From a checkpoint of a small multi-label audio tagger.
Model: activation gelu, widths [128].
Data: trained on short read English sentences (LibriTTS-R), 50.6 epochs.
Rows from block 3, named by matrix and row number. Each number is 50 + 10 x the weight over its row's rms, rounded and kept within 0 to 99. All counts start at 0. After the name is the row's rms in percent of the matrix's.
# conv: pointwise conv (model.blocks.3.conv.weight, 128x128x1), inputs 0-127
conv.23 098:53 56 35 51 42 57 53 52 48 58 45 63 40 38 59 42 59 31 37 47 56 60 87 53 50 41 58 39 50 27 48 38 68 35 51 48 55 52 34 46 55 51 63 62 67 29 50 50 45 44 30 39 67 64 30 51 46 66 43 59 51 26 47 55 29 49 53 58 66 55 42 58 45 49 54 56 41 47 59 49 51 55 55 51 49 41 38 38 44 59 57 48 49 31 46 45 50 45 59 41 55 59 44 59 59 60 50 61 50 53 50 49 50 57 59 47 58 50 50 48 32 48 60 33 54 30 54 47
conv.24 097:57 46 43 59 34 58 41 44 51 59 43 23 62 40 32 55 64 45 59 41 52 59 57 52 68 48 47 50 40 50 63 48 53 40 39 52 51 39 36 53 33 41 59 59 66 26 40 45 63 47 60 42 48 45 53 66 49 41 56 58 43 43 40 54 49 20 53 42 52 45 60 42 48 54 42 33 48 42 59 48 63 49 55 62 45 58 49 40 56 62 34 49 57 64 60 53 28 35 46 42 29 45 48 49 46 46 47 39 48 62 33 51 39 54 32 62 60 57 66 35 62 52 48 39 49 55 57 42
conv.25 102:52 50 48 49 44 60 52 56 57 53 60 58 64 31 39 39 43 46 65 53 35 45 45 54 54 41 48 38 28 41 54 38 59 60 49 43 57 38 53 61 40 34 62 39 34 55 36 67 54 51 64 57 35 56 40 49 44 54 54 55 57 46 56 52 45 43 50 48 42 54 41 57 48 53 45 48 36 29 59 27 49 46 18 56 47 63 48 49 48 44 66 50 24 28 60 33 38 53 45 54 60 39 50 39 56 61 39 44 51 20 57 39 57 33 47 52 46 57 49 49 53 48 50 48 42 54 39 45
conv.26 101:43 57 47 33 44 52 44 47 59 57 37 58 60 57 55 43 53 54 44 58 53 25 43 58 42 57 56 65 41 53 62 47 46 47 53 45 40 55 45 45 45 31 47 51 55 58 43 56 43 32 55 45 56 41 47 60 63 42 34 51 43 62 43 50 38 22 48 41 49 19 46 58 41 34 45 41 52 61 47 45 50 46 52 46 49 58 44 61 56 47 47 49 56 43 47 69 37 42 48 52 52 62 59 33 52 58 30 65 45 69 39 29 50 30 52 53 43 75 61 37 58 57 57 45 34 36 49 36
conv.27 101:57 48 54 52 22 49 71 56 45 54 61 52 46 49 41 51 40 53 66 56 50 51 52 51 42 45 42 44 47 42 60 45 63 55 42 51 51 61 60 50 62 54 47 41 61 53 61 52 41 57 54 47 47 39 62 54 54 64 61 46 56 38 36 45 32 45 51 47 47 35 71 53 54 37 34 47 51 36 63 36 51 44 44 53 39 55 23 57 50 42 59 60 51 57 51 41 55 61 44 51 47 68 61 38 32 31 52 48 53 41 17 40 65 46 51 50 39 59 39 22 58 47 49 49 60 62 68 51
conv.28 103:51 41 52 51 53 26 42 64 53 54 39 43 40 51 28 34 52 56 42 22 55 33 57 51 48 59 55 52 64 40 44 36 44 55 56 33 57 54 45 64 49 15 55 42 48 50 51 41 56 45 62 55 41 56 54 68 39 42 41 63 60 45 50 66 46 37 55 58 37 33 57 51 50 42 52 35 47 34 60 57 47 50 41 45 52 56 37 34 44 47 43 33 51 48 47 53 48 58 43 58 45 44 47 34 42 26 54 36 40 46 55 44 51 46 65 33 56 58 58 46 36 35 57 52 40 52 42 53
conv.29 101:45 44 60 63 58 66 41 49 45 46 57 52 47 67 65 30 44 54 54 62 50 69 56 51 41 18 56 18 44 48 59 57 55 35 45 57 58 59 45 63 39 62 48 39 52 37 46 43 44 45 40 55 40 51 47 53 49 42 44 63 40 54 69 55 51 56 54 56 51 59 30 58 57 44 58 45 49 55 44 60 49 52 56 64 50 41 36 44 47 47 26 54 40 57 32 42 33 42 60 36 49 45 52 38 44 52 29 57 50 53 39 56 59 49 55 49 44 52 63 61 24 48 51 60 48 68 53 46
conv.30 099:57 37 31 47 60 38 45 38 48 44 40 65 20 49 43 59 75 59 44 38 36 46 24 45 60 55 57 53 53 53 51 28 40 50 53 44 57 38 49 47 58 41 28 64 67 44 36 57 53 59 46 59 52 66 49 53 49 55 44 63 42 54 44 40 50 58 54 71 56 56 64 34 37 44 60 56 46 48 37 54 54 54 56 44 61 53 44 56 40 45 63 47 46 53 56 48 50 47 44 55 37 52 32 51 42 53 57 49 38 62 53 59 54 56 19 37 50 44 48 44 42 47 36 59 32 55 49 55
conv.31 098:45 48 59 35 52 46 49 45 62 35 60 38 51 55 54 38 43 40 47 45 60 50 51 54 55 58 74 48 33 48 40 29 53 22 51 48 61 57 53 54 47 46 32 48 34 28 59 48 58 58 48 25 68 42 49 37 49 49 50 55 57 45 53 47 52 52 45 53 37 42 36 49 31 52 53 45 50 50 34 54 47 61 33 44 48 56 57 33 52 44 36 39 42 56 69 55 46 43 51 51 46 65 38 42 31 60 63 45 58 57 37 56 23 51 58 33 49 40 57 59 57 35 53 35 47 45 42 44
conv.32 098:37 45 56 44 52 62 46 38 27 52 34 46 39 52 43 41 37 53 54 68 47 51 72 64 53 43 47 46 30 53 67 41 34 42 48 59 60 51 45 52 41 55 36 31 49 55 55 30 55 49 27 42 21 40 49 65 57 55 50 57 44 38 63 44 61 65 43 59 45 60 38 63 51 49 38 40 40 39 44 49 59 49 46 55 47 66 44 26 61 54 53 37 64 49 53 55 46 43 44 49 50 41 49 54 66 40 41 50 43 43 48 59 54 47 33 44 53 46 43 46 64 59 54 58 31 49 52 33
conv.33 101:46 44 51 42 51 44 55 39 47 50 51 55 50 44 34 44 33 56 49 56 52 42 38 50 56 63 52 53 59 57 45 59 55 44 52 43 43 51 47 29 57 45 73 54 42 42 48 51 28 41 47 56 62 27 25 53 42 45 52 49 63 50 55 59 45 49 35 44 56 47 57 46 48 23 61 48 48 54 56 27 35 54 51 54 40 42 75 38 43 26 44 46 47 52 43 52 42 64 50 73 56 57 54 44 36 44 48 73 62 44 47 32 52 57 56 41 45 42 35 57 47 48 64 39 52 56 39 73
conv.34 100:44 58 39 53 53 65 56 52 60 50 58 42 44 27 48 38 35 63 51 33 41 34 43 31 51 53 57 57 49 62 36 50 58 55 46 33 54 55 33 36 61 56 54 57 50 38 49 57 27 51 66 46 47 45 53 49 46 57 28 58 36 44 32 40 36 58 43 37 55 44 59 44 49 36 37 42 42 39 37 63 32 59 53 45 62 55 56 64 49 60 44 45 51 46 38 37 53 54 47 65 32 53 61 37 30 69 53 46 52 64 52 45 58 57 60 62 52 61 49 50 49 64 41 56 44 38 37 62
conv.35 098:49 34 34 53 36 41 63 45 46 47 51 38 56 56 58 50 53 56 49 29 49 42 21 35 49 55 48 55 55 38 46 54 67 28 56 47 53 57 44 46 43 61 41 43 63 45 46 46 42 63 28 49 59 41 52 47 39 54 48 57 57 46 42 36 31 50 31 50 37 46 50 43 57 32 49 67 46 41 56 33 52 59 47 47 39 54 47 48 44 47 38 31 54 40 43 58 65 36 61 49 36 63 48 42 40 57 52 61 61 39 59 48 59 53 40 42 62 48 67 68 45 48 57 33 49 72 60 39
conv.36 098:48 61 46 48 55 54 58 57 42 64 35 43 51 69 51 51 31 48 44 55 59 44 35 50 36 47 43 51 53 39 35 42 52 47 50 61 24 36 52 51 51 47 52 39 59 48 60 70 39 47 30 34 42 51 36 35 59 45 59 54 54 59 44 54 49 48 58 51 68 46 27 31 53 54 39 38 55 62 52 43 60 59 62 53 58 62 51 57 45 48 63 37 46 62 44 50 54 37 24 60 52 55 65 45 67 27 41 54 36 66 50 61 47 53 62 47 58 65 51 65 49 37 58 55 43 39 53 45
conv.37 096:51 40 51 46 55 58 35 54 51 40 37 31 40 40 64 44 51 65 62 49 56 32 30 55 46 49 29 59 39 54 54 53 47 50 49 56 51 56 67 45 44 53 55 44 35 58 63 65 37 61 44 53 62 53 66 53 62 54 71 43 56 43 31 47 58 64 49 46 53 46 43 47 52 43 61 45 58 64 56 63 59 38 45 59 39 78 45 35 48 49 53 49 63 69 46 67 40 31 47 56 48 43 47 36 55 62 52 55 54 37 38 43 61 50 58 37 50 50 49 39 61 53 46 33 67 33 54 36
conv.38 100:55 41 58 53 37 49 40 43 60 41 41 56 50 40 36 47 52 36 56 65 32 65 51 54 50 55 58 55 50 44 42 33 28 50 58 45 65 51 74 42 59 46 43 33 52 54 50 42 46 42 56 49 48 50 43 52 53 61 51 42 50 58 64 57 50 45 27 50 36 61 59 25 47 41 46 40 40 48 40 62 47 53 37 40 63 64 59 39 19 43 49 46 40 63 65 60 38 35 42 24 49 42 52 46 45 48 50 44 40 57 54 45 42 74 37 44 48 51 49 55 52 39 60 38 37 43 49 42
conv.39 102:40 60 39 42 51 58 55 25 50 62 36 53 50 43 30 42 41 35 46 31 56 31 63 46 24 53 51 50 53 44 48 51 45 59 46 42 39 66 32 45 60 35 39 51 35 58 44 58 41 58 57 43 48 50 47 43 53 51 57 38 44 49 48 57 41 42 69 40 54 53 46 32 55 27 37 48 40 46 47 53 43 71 43 54 53 32 25 63 64 45 53 46 54 55 57 52 61 36 41 43 64 39 30 48 32 51 58 59 40 44 43 52 46 52 57 59 47 56 50 59 58 43 58 45 44 38 45 60
conv.40 102:45 48 50 61 46 29 39 33 46 44 40 31 62 31 54 44 54 31 39 41 55 26 61 48 16 52 55 58 53 55 55 48 56 55 46 40 62 53 49 45 52 43 42 54 46 59 60 72 66 58 59 48 48 61 51 47 48 46 54 46 67 52 46 47 46 47 49 53 53 33 51 57 52 49 32 60 34 52 45 41 58 56 38 60 60 43 30 54 54 50 42 48 50 51 50 51 36 39 33 46 46 47 20 37 45 56 39 50 55 44 36 36 42 53 49 62 64 33 62 50 52 55 46 47 40 30 47 41
conv.41 102:68 37 63 45 55 71 44 50 35 44 36 45 59 35 48 48 60 53 68 52 47 58 59 51 61 45 34 40 54 54 57 61 70 32 52 40 44 38 50 48 48 52 37 59 58 52 31 59 59 40 37 45 50 53 44 49 53 64 43 53 29 57 56 46 50 49 36 47 53 60 21 51 47 45 56 51 53 32 33 57 51 49 56 60 41 41 51 58 59 58 45 53 31 18 59 30 51 58 32 52 41 46 55 47 52 42 55 51 46 53 37 43 61 52 35 53 45 32 58 58 38 48 52 40 48 40 53 35
conv.42 100:52 53 58 43 51 45 67 43 37 59 62 45 44 49 56 37 55 58 40 32 48 61 47 65 51 46 54 62 38 38 49 35 42 43 52 48 49 55 42 63 44 41 48 38 61 60 59 48 52 51 30 47 62 37 40 48 53 42 59 60 58 37 58 50 32 52 30 40 58 45 38 32 55 54 35 58 49 40 49 37 37 47 30 50 41 58 65 52 41 43 67 54 46 44 44 55 62 48 62 75 53 45 28 53 35 48 40 54 58 51 60 61 59 62 33 48 56 47 50 47 57 54 35 34 27 71 57 43
conv.43 100:37 55 46 59 63 40 50 25 60 43 60 49 50 53 48 36 49 44 52 43 45 28 33 56 42 50 55 52 59 51 52 62 65 46 35 35 35 43 49 41 35 41 56 39 56 61 48 52 68 59 48 46 48 46 08 41 54 57 36 73 53 61 45 52 52 53 45 45 53 45 41 55 48 50 32 28 28 47 41 49 41 44 50 57 33 42 49 54 55 54 66 59 36 50 44 51 60 40 24 53 47 54 55 44 41 45 58 58 63 34 47 44 59 56 54 42 48 45 46 58 41 55 46 56 47 55 48 44
conv.44 101:57 45 63 41 38 55 68 54 47 41 53 56 41 54 60 36 43 23 26 54 52 49 64 49 60 55 48 55 32 51 43 48 64 48 51 39 41 33 56 42 47 62 49 27 77 59 55 38 53 57 58 36 54 20 61 55 45 46 44 56 42 48 48 40 38 57 34 39 47 54 44 59 46 55 49 39 33 44 38 47 37 45 46 52 50 40 49 58 49 49 56 44 45 33 49 57 49 49 27 59 43 62 56 49 34 65 51 48 57 35 48 52 54 40 43 49 29 58 47 37 46 55 70 45 49 56 58 44
conv.45 101:40 58 54 43 57 52 55 59 51 47 41 47 42 54 44 53 44 43 43 57 62 36 49 51 61 49 73 64 39 43 40 61 39 60 53 50 38 56 48 57 40 55 41 48 43 54 54 27 58 56 59 53 62 50 53 48 49 42 27 63 57 29 61 42 50 51 53 40 13 52 31 47 64 34 53 61 34 41 30 64 42 39 41 57 56 42 47 50 63 39 47 31 47 45 50 46 52 50 53 55 60 48 54 47 57 48 64 51 35 49 31 59 49 39 29 56 42 54 38 50 56 45 49 26 36 60 41 49
conv.46 098:47 51 55 31 51 46 51 35 45 62 66 55 39 29 43 52 66 56 44 45 36 39 38 43 24 60 46 54 54 47 44 55 49 75 59 46 54 47 60 37 32 49 49 51 60 56 42 34 59 48 65 48 63 55 46 33 48 34 51 40 50 57 59 45 52 47 44 60 60 39 65 57 62 55 34 55 42 58 52 50 37 47 58 45 31 54 61 46 44 43 36 51 51 49 41 41 62 25 41 44 59 50 39 65 36 61 56 41 49 28 39 58 51 56 57 60 42 57 58 56 48 45 32 49 48 38 45 29
conv.47 101:49 46 59 47 60 47 53 48 42 39 52 52 64 49 65 44 57 47 57 44 49 70 41 62 44 46 50 31 56 54 39 49 29 48 20 42 48 50 41 42 39 53 52 40 44 58 60 37 38 60 40 58 46 32 45 41 36 61 56 53 57 42 46 44 34 27 33 62 30 46 47 66 61 45 33 59 54 39 48 60 67 50 40 53 58 47 54 41 46 32 57 32 55 45 57 47 55 50 52 31 55 54 43 64 43 64 36 65 56 56 53 50 31 53 42 44 43 54 44 40 32 44 48 44 36 51 31 54
conv.48 099:51 30 47 51 38 32 49 18 54 61 41 52 61 58 33 43 47 62 54 59 39 51 69 40 69 36 40 39 51 41 57 42 43 39 54 58 41 47 61 55 65 33 56 46 53 57 43 50 27 62 61 37 47 49 51 55 51 47 62 41 51 51 45 54 48 48 55 51 50 43 48 66 50 49 42 58 37 50 53 33 60 45 46 46 56 61 38 47 54 48 73 39 46 54 56 47 46 45 35 27 33 58 57 40 47 36 38 57 42 58 39 43 41 62 62 23 60 45 56 40 48 49 52 59 62 45 49 64
conv.49 105:18 29 47 45 51 52 49 45 63 19 54 58 55 46 49 62 35 26 34 45 58 51 41 52 56 52 42 57 40 47 56 47 53 45 57 54 53 36 62 61 53 59 35 61 52 59 53 54 51 48 53 62 59 34 42 49 42 47 38 63 41 67 50 45 49 47 29 25 45 50 41 42 57 59 55 40 57 30 49 63 43 46 54 55 58 53 34 56 44 45 52 44 53 63 39 49 65 45 51 37 43 49 51 42 59 55 59 49 42 41 32 45 38 60 38 41 48 43 51 48 56 29 38 29 54 50 45 43
conv.50 102:39 46 33 58 43 38 50 54 37 51 47 50 51 38 45 44 57 60 57 56 56 55 50 61 20 52 49 45 57 52 50 57 54 53 47 52 54 43 45 39 53 51 60 53 41 56 33 63 42 54 58 48 38 25 54 50 39 44 37 55 36 54 24 48 45 48 46 21 48 53 61 48 39 58 38 55 49 39 48 39 57 54 53 66 33 47 56 36 55 56 62 66 47 49 33 40 36 53 42 25 32 55 58 35 47 49 48 51 62 70 40 63 38 53 42 54 47 68 66 53 46 58 43 51 43 46 50 32
conv.51 097:53 53 44 59 33 50 45 36 61 52 43 52 58 26 58 39 50 34 34 39 44 50 53 44 33 36 41 53 32 52 56 62 46 36 46 35 59 55 51 43 54 55 60 62 36 62 48 58 62 47 48 35 45 56 45 50 51 54 42 76 48 53 28 54 47 41 56 38 56 46 59 47 45 67 55 38 41 50 54 59 48 62 59 62 50 50 28 48 30 70 35 46 61 55 60 67 30 50 45 53 34 36 52 47 45 63 50 53 42 30 44 46 55 47 38 30 53 50 44 55 47 63 40 48 58 45 44 63
conv.52 101:51 49 58 51 49 43 40 57 33 42 42 36 55 56 51 37 35 47 36 55 40 49 59 75 54 60 49 52 43 49 49 32 48 54 62 63 60 38 38 46 35 48 48 50 37 53 48 51 57 60 48 61 46 61 36 49 50 59 36 33 40 48 50 59 65 39 46 22 34 52 41 36 36 51 59 47 53 58 49 50 50 40 36 51 27 53 30 37 37 37 40 44 53 59 59 47 52 51 55 29 54 62 55 47 26 50 47 64 28 38 37 44 43 53 53 47 29 40 49 41 50 46 59 47 60 57 48 59
conv.53 100:44 44 43 64 46 55 49 46 48 45 60 33 44 59 55 65 68 38 48 46 45 52 57 51 48 54 45 73 35 59 50 52 39 39 53 73 40 37 59 49 44 44 40 52 61 43 38 35 51 47 40 36 58 51 47 51 63 46 47 48 55 53 60 37 68 44 32 43 57 49 68 63 42 30 54 40 56 62 16 42 57 53 53 36 35 56 40 38 37 48 40 45 34 65 53 51 45 44 47 51 57 52 26 52 43 62 57 62 51 36 42 52 44 63 36 30 57 45 44 45 43 48 37 49 61 52 58 50
conv.54 099:51 43 49 42 61 37 45 48 55 49 64 43 61 39 42 42 43 48 71 59 40 63 50 44 54 34 46 36 38 51 41 52 42 28 58 47 55 56 53 62 41 60 52 60 50 25 46 53 55 51 60 65 45 53 38 42 57 45 41 56 55 48 58 53 43 64 55 44 31 29 48 57 22 30 68 64 56 47 52 41 60 46 51 32 62 49 35 49 51 36 46 46 62 33 61 54 55 60 51 26 62 50 48 48 36 58 43 46 45 53 37 43 51 52 24 49 46 46 42 49 45 40 48 41 45 68 43 45
conv.55 095:33 52 59 45 51 60 54 62 58 46 56 47 61 58 46 41 47 50 56 63 55 46 46 50 46 60 52 43 43 42 41 40 42 43 62 74 59 44 41 46 41 57 41 57 38 48 50 45 41 69 40 56 51 52 37 60 32 36 27 56 41 55 53 34 58 45 54 50 49 39 58 46 64 32 28 55 41 57 41 48 46 38 63 27 43 58 42 47 43 47 38 61 53 48 50 49 50 48 56 45 57 55 52 57 41 55 65 77 47 47 57 47 45 26 36 41 51 57 39 43 34 43 22 44 55 55 47 24
conv.56 096:69 71 72 60 61 61 68 50 43 50 51 39 45 56 62 46 47 56 49 53 54 51 60 60 39 39 65 61 46 54 43 38 49 30 48 38 47 48 50 58 56 34 50 29 40 60 48 52 39 44 56 53 24 28 51 47 52 51 43 47 52 60 50 48 63 31 50 42 51 22 41 46 51 46 45 53 61 43 46 63 43 60 46 55 36 55 41 66 55 60 42 69 60 53 56 39 39 44 49 59 46 53 54 30 60 53 47 56 48 41 42 24 47 58 53 66 59 52 51 54 47 40 49 36 54 34 39 57
conv.57 099:59 46 33 59 51 62 45 54 54 54 54 57 55 40 47 49 36 62 42 75 44 38 54 33 38 53 55 62 52 32 36 36 56 45 54 48 44 33 41 41 37 53 42 75 52 63 35 58 46 65 43 59 39 63 42 66 39 65 44 55 40 63 58 48 59 50 59 55 34 38 49 39 36 46 52 45 38 55 57 50 41 40 51 48 57 56 67 42 39 42 50 45 54 43 43 32 45 44 48 44 45 32 53 46 59 46 33 35 23 66 44 57 58 31 47 43 38 47 50 49 55 41 58 57 64 54 54 54
conv.58 097:46 35 55 47 49 55 36 46 62 56 52 55 24 48 48 43 41 42 46 61 26 55 58 68 50 67 70 62 24 44 49 37 52 49 52 53 64 35 57 36 42 44 46 60 57 50 44 53 50 50 56 43 57 42 46 56 38 46 69 50 33 67 51 46 38 23 42 34 44 63 44 65 41 50 52 41 46 64 61 57 57 45 35 55 39 63 62 46 46 36 48 49 65 45 58 48 43 49 60 56 36 35 54 58 52 54 43 47 62 42 43 52 56 60 43 53 34 43 44 37 48 56 69 46 53 54 49 34
conv.59 101:44 54 45 51 44 61 39 30 55 39 47 51 35 39 44 51 58 36 64 57 62 38 65 49 54 54 50 63 56 42 47 45 51 55 60 49 50 60 56 54 54 48 43 54 49 45 48 45 56 46 58 29 45 34 55 45 54 32 61 51 57 64 35 46 43 37 22 40 41 58 54 41 40 48 46 36 41 30 39 54 46 51 41 63 25 46 61 51 48 55 36 55 60 50 36 26 46 34 43 26 43 30 51 32 44 49 61 45 48 48 58 57 48 53 41 62 47 47 36 41 66 37 47 44 45 29 58 45
conv.60 098:45 34 32 40 46 37 47 23 52 49 60 52 27 36 41 50 39 55 57 63 49 53 41 36 45 38 59 59 53 58 46 63 57 58 42 51 31 53 50 32 61 44 56 42 40 50 41 53 51 43 58 51 55 52 45 55 39 48 29 75 47 59 46 60 48 47 43 55 59 59 34 56 42 58 53 37 67 50 50 50 41 58 75 65 56 36 57 63 54 49 57 37 50 41 54 51 59 43 62 47 65 43 62 35 36 56 59 58 58 33 55 23 33 53 45 49 53 44 61 42 49 57 55 49 49 39 59 50
conv.61 099:50 45 41 56 46 45 45 45 36 38 38 33 44 42 33 66 60 41 50 54 63 60 38 56 52 48 46 63 57 54 58 40 62 39 40 54 29 46 50 56 45 64 32 48 60 54 66 52 50 49 37 64 57 44 39 24 55 54 36 49 49 33 46 50 51 39 23 43 44 60 51 36 66 57 29 61 63 65 49 55 45 52 59 48 64 58 40 61 49 53 53 55 42 47 59 34 46 58 42 61 59 52 50 66 48 54 48 63 46 73 65 48 37 64 49 46 55 29 63 55 58 52 51 38 44 50 57 48
conv.62 099:48 53 37 29 43 55 36 52 47 51 42 49 40 39 43 60 51 48 43 62 22 55 53 40 59 53 55 32 48 51 50 48 48 44 37 61 38 50 43 47 45 46 61 43 60 64 54 63 54 35 61 43 55 48 35 56 42 32 34 48 44 48 55 34 45 51 56 42 48 50 62 47 35 62 33 31 53 79 53 42 49 46 53 48 41 62 58 28 44 30 33 63 49 55 57 45 48 26 60 42 43 49 52 42 61 55 50 66 68 67 52 45 36 39 42 60 43 45 56 48 59 36 45 42 51 47 59 52
conv.63 100:38 55 42 54 62 54 36 51 48 60 45 50 49 53 42 39 30 53 55 48 57 45 46 65 56 38 48 51 60 56 49 54 26 29 67 61 53 56 52 50 31 31 31 41 47 33 53 52 36 42 43 51 61 45 39 53 60 59 42 59 49 56 64 47 69 45 51 56 39 46 35 53 36 32 50 46 56 48 46 68 47 59 67 41 32 40 44 37 62 59 39 41 55 33 60 56 39 44 26 60 36 47 48 52 56 53 44 56 35 49 34 60 50 59 36 38 59 62 45 56 40 52 33 48 39 54 48 44
conv.64 099:45 54 46 48 27 59 33 38 46 58 49 59 48 45 52 39 60 46 62 52 56 46 52 54 48 43 54 48 51 41 47 33 50 57 50 56 41 23 60 62 52 48 37 41 40 34 46 67 61 23 32 49 37 52 47 49 63 30 60 52 57 46 49 58 60 34 40 36 30 32 35 55 44 53 53 55 46 58 52 55 52 27 53 67 59 75 46 67 41 62 53 55 43 44 48 40 50 59 53 40 59 56 43 45 35 42 65 52 47 41 48 60 41 56 41 39 53 47 56 30 47 46 48 57 43 47 58 35
conv.65 098:45 49 53 54 52 49 44 56 61 46 40 64 43 39 32 53 63 39 59 51 55 52 51 64 54 48 60 53 58 53 40 54 52 31 47 40 75 55 55 61 53 66 30 39 34 51 48 56 58 39 40 43 44 42 52 44 43 36 34 57 41 44 44 52 58 46 39 37 30 58 49 46 31 54 22 48 42 52 57 51 40 48 41 57 46 35 52 56 71 57 51 51 36 48 49 37 42 34 32 60 59 57 46 56 37 31 60 28 39 51 56 55 56 59 50 58 51 60 72 59 57 51 45 51 30 47 32 53
conv.66 102:52 51 39 50 49 38 64 50 41 48 36 60 54 47 56 43 41 55 70 40 47 59 46 63 53 56 34 43 52 60 56 61 38 43 57 45 33 55 58 48 44 40 60 53 54 52 56 29 39 57 38 50 30 41 24 26 50 45 47 56 51 49 63 31 35 46 51 51 41 51 61 60 55 59 53 57 54 57 46 39 56 57 66 47 58 53 46 42 36 56 50 51 53 42 28 54 54 28 52 36 46 46 50 64 60 54 32 57 62 52 66 34 44 60 54 54 18 67 56 43 43 41 51 45 34 58 44 57
conv.67 096:43 54 48 41 60 49 62 41 56 66 52 47 48 42 37 48 42 60 59 41 37 38 49 53 47 61 69 58 50 39 43 48 55 39 52 44 55 19 44 26 56 43 56 61 50 36 57 55 59 51 44 52 46 56 47 46 46 52 40 47 33 62 58 59 56 40 61 50 26 48 69 60 51 42 36 54 62 41 49 60 37 51 35 39 59 43 54 66 42 46 47 41 54 58 42 46 40 69 56 41 60 49 26 43 48 52 70 40 40 63 62 63 64 71 48 53 47 38 63 52 63 46 47 47 43 40 36 44
conv.68 101:37 57 62 59 40 37 46 35 51 58 63 48 56 48 57 52 38 58 54 54 31 47 55 37 46 39 51 56 52 44 54 53 49 52 46 51 46 51 51 29 58 46 41 45 57 53 21 55 50 34 55 71 44 57 37 62 67 37 58 50 58 51 50 41 53 49 37 61 35 52 54 34 38 29 56 60 47 51 53 59 58 57 59 52 48 51 29 46 56 61 42 22 55 46 55 46 60 49 50 18 34 41 60 30 55 63 40 51 46 49 57 47 50 58 35 51 57 61 53 48 46 52 41 68 37 59 35 55
conv.69 104:35 44 49 49 52 45 40 53 32 34 51 47 62 51 44 38 38 50 58 31 45 49 36 42 49 51 53 55 34 38 58 44 37 51 52 30 50 62 33 55 50 42 51 46 54 52 49 56 54 55 62 58 41 58 49 56 20 47 30 50 57 40 42 50 34 51 51 30 49 34 29 64 41 46 52 49 32 47 52 56 32 31 44 44 66 52 48 45 50 32 52 35 45 32 35 48 55 42 61 36 49 38 59 39 48 54 60 24 54 34 52 37 36 40 35 55 45 44 53 47 57 55 56 53 54 54 43 50
conv.70 105:12 58 46 77 61 58 59 62 40 49 58 32 54 55 56 46 44 65 31 61 36 40 48 59 59 64 35 19 52 51 28 43 42 50 37 32 59 41 32 61 65 59 48 54 46 53 52 42 58 48 30 45 41 48 36 57 56 57 63 39 54 41 40 51 52 51 56 45 50 54 52 48 63 31 51 53 50 50 56 41 50 58 49 44 46 58 52 30 59 57 58 57 40 47 40 61 58 35 47 38 39 43 62 52 44 50 47 49 52 45 57 49 44 58 44 43 60 61 49 56 59 43 41 52 48 51 45 49
conv.71 098:43 34 22 45 67 47 52 52 33 45 62 66 50 48 37 51 51 36 59 50 52 52 52 56 39 39 48 29 59 56 57 50 52 60 56 52 58 37 35 47 56 60 38 36 40 56 49 46 61 46 48 68 45 63 44 46 57 57 41 42 41 45 34 56 57 58 59 43 48 51 53 37 41 48 37 39 51 48 51 56 48 36 56 46 50 35 35 45 56 60 32 50 51 61 44 32 31 38 38 50 48 57 52 61 44 52 44 31 43 61 58 62 60 48 66 51 22 55 70 59 59 46 49 55 25 52 48 43
conv.72 098:35 42 34 41 55 44 63 44 50 35 49 59 50 47 64 48 56 46 53 25 55 51 51 58 50 44 55 62 47 62 43 61 42 57 48 30 50 38 45 51 56 52 67 49 48 26 41 38 66 36 58 43 47 56 37 38 51 45 64 64 52 54 31 35 43 48 66 43 38 49 32 46 35 61 63 58 50 57 54 58 54 42 40 42 38 58 50 49 42 42 55 48 53 57 36 60 57 57 52 50 45 40 31 22 58 50 39 42 43 62 47 68 54 47 39 55 47 39 53 52 34 45 35 56 32 57 43 69
conv.73 101:57 57 42 48 48 41 59 51 24 57 57 53 47 61 56 62 39 40 43 51 45 58 65 53 49 41 50 48 45 30 44 36 52 48 62 40 59 56 41 54 36 52 34 56 69 53 54 48 50 52 60 48 50 61 52 46 52 50 65 40 38 64 59 55 29 64 63 54 42 48 44 18 39 48 48 38 50 55 54 23 47 51 55 59 63 48 42 50 50 38 52 50 56 50 59 60 37 42 41 38 43 65 57 55 62 48 43 51 50 54 45 49 45 37 42 39 47 66 67 46 20 45 45 32 33 35 64 45
conv.74 100:45 59 57 38 54 54 48 46 58 54 55 52 38 44 52 57 61 53 52 41 49 38 45 56 38 40 40 67 60 60 57 61 35 36 56 44 52 45 58 50 61 57 68 35 52 52 25 53 49 51 34 27 42 39 44 39 48 35 57 48 65 53 49 60 62 35 65 39 39 27 53 38 64 43 38 39 42 52 49 53 46 59 72 49 49 51 40 43 59 56 38 44 30 54 43 56 42 52 39 56 52 55 55 58 55 44 52 42 18 26 49 52 39 49 50 46 55 68 57 38 51 43 46 43 49 35 67 45
conv.75 099:59 56 47 60 44 36 60 27 53 66 49 50 43 46 44 38 43 24 56 59 57 39 52 39 20 36 70 54 54 60 28 31 52 53 49 54 38 54 53 59 48 54 50 54 51 67 70 37 52 57 43 44 36 57 45 60 56 44 51 44 55 58 41 55 52 49 47 58 38 45 48 61 34 28 41 51 49 60 47 25 57 42 52 52 52 55 27 47 60 42 34 45 60 50 64 38 47 34 56 50 36 44 55 44 42 44 62 64 48 51 48 40 51 57 55 54 34 44 51 39 44 49 60 52 40 39 58 39
conv.76 106:60 36 48 45 40 47 32 61 47 55 44 45 62 72 34 54 55 46 32 42 51 33 52 36 54 56 52 50 54 24 57 37 35 44 64 40 51 42 52 49 50 56 43 34 62 40 59 49 41 58 36 52 50 41 45 44 36 45 48 48 57 50 36 53 27 62 52 52 43 54 50 53 53 53 50 53 43 53 56 48 48 41 44 49 49 49 49 44 48 64 53 39 30 35 58 50 52 52 28 58 43 54 54 55 25 32 58 60 45 45 33 39 60 32 49 40 46 29 38 52 33 25 48 45 65 58 47 43
conv.77 095:46 52 51 53 48 29 46 47 51 62 54 41 38 37 51 51 51 40 59 39 52 55 52 61 39 38 52 60 53 50 58 44 54 61 68 59 49 40 43 50 37 49 55 31 57 51 64 43 49 52 41 44 65 42 40 46 44 56 57 41 73 58 55 60 29 50 42 38 69 57 47 47 48 60 45 46 28 60 62 38 33 39 40 63 63 39 48 37 31 52 41 60 52 70 42 40 30 60 58 45 61 61 65 41 35 47 36 52 53 40 56 58 38 47 41 47 35 53 49 54 64 55 49 39 46 28 47 69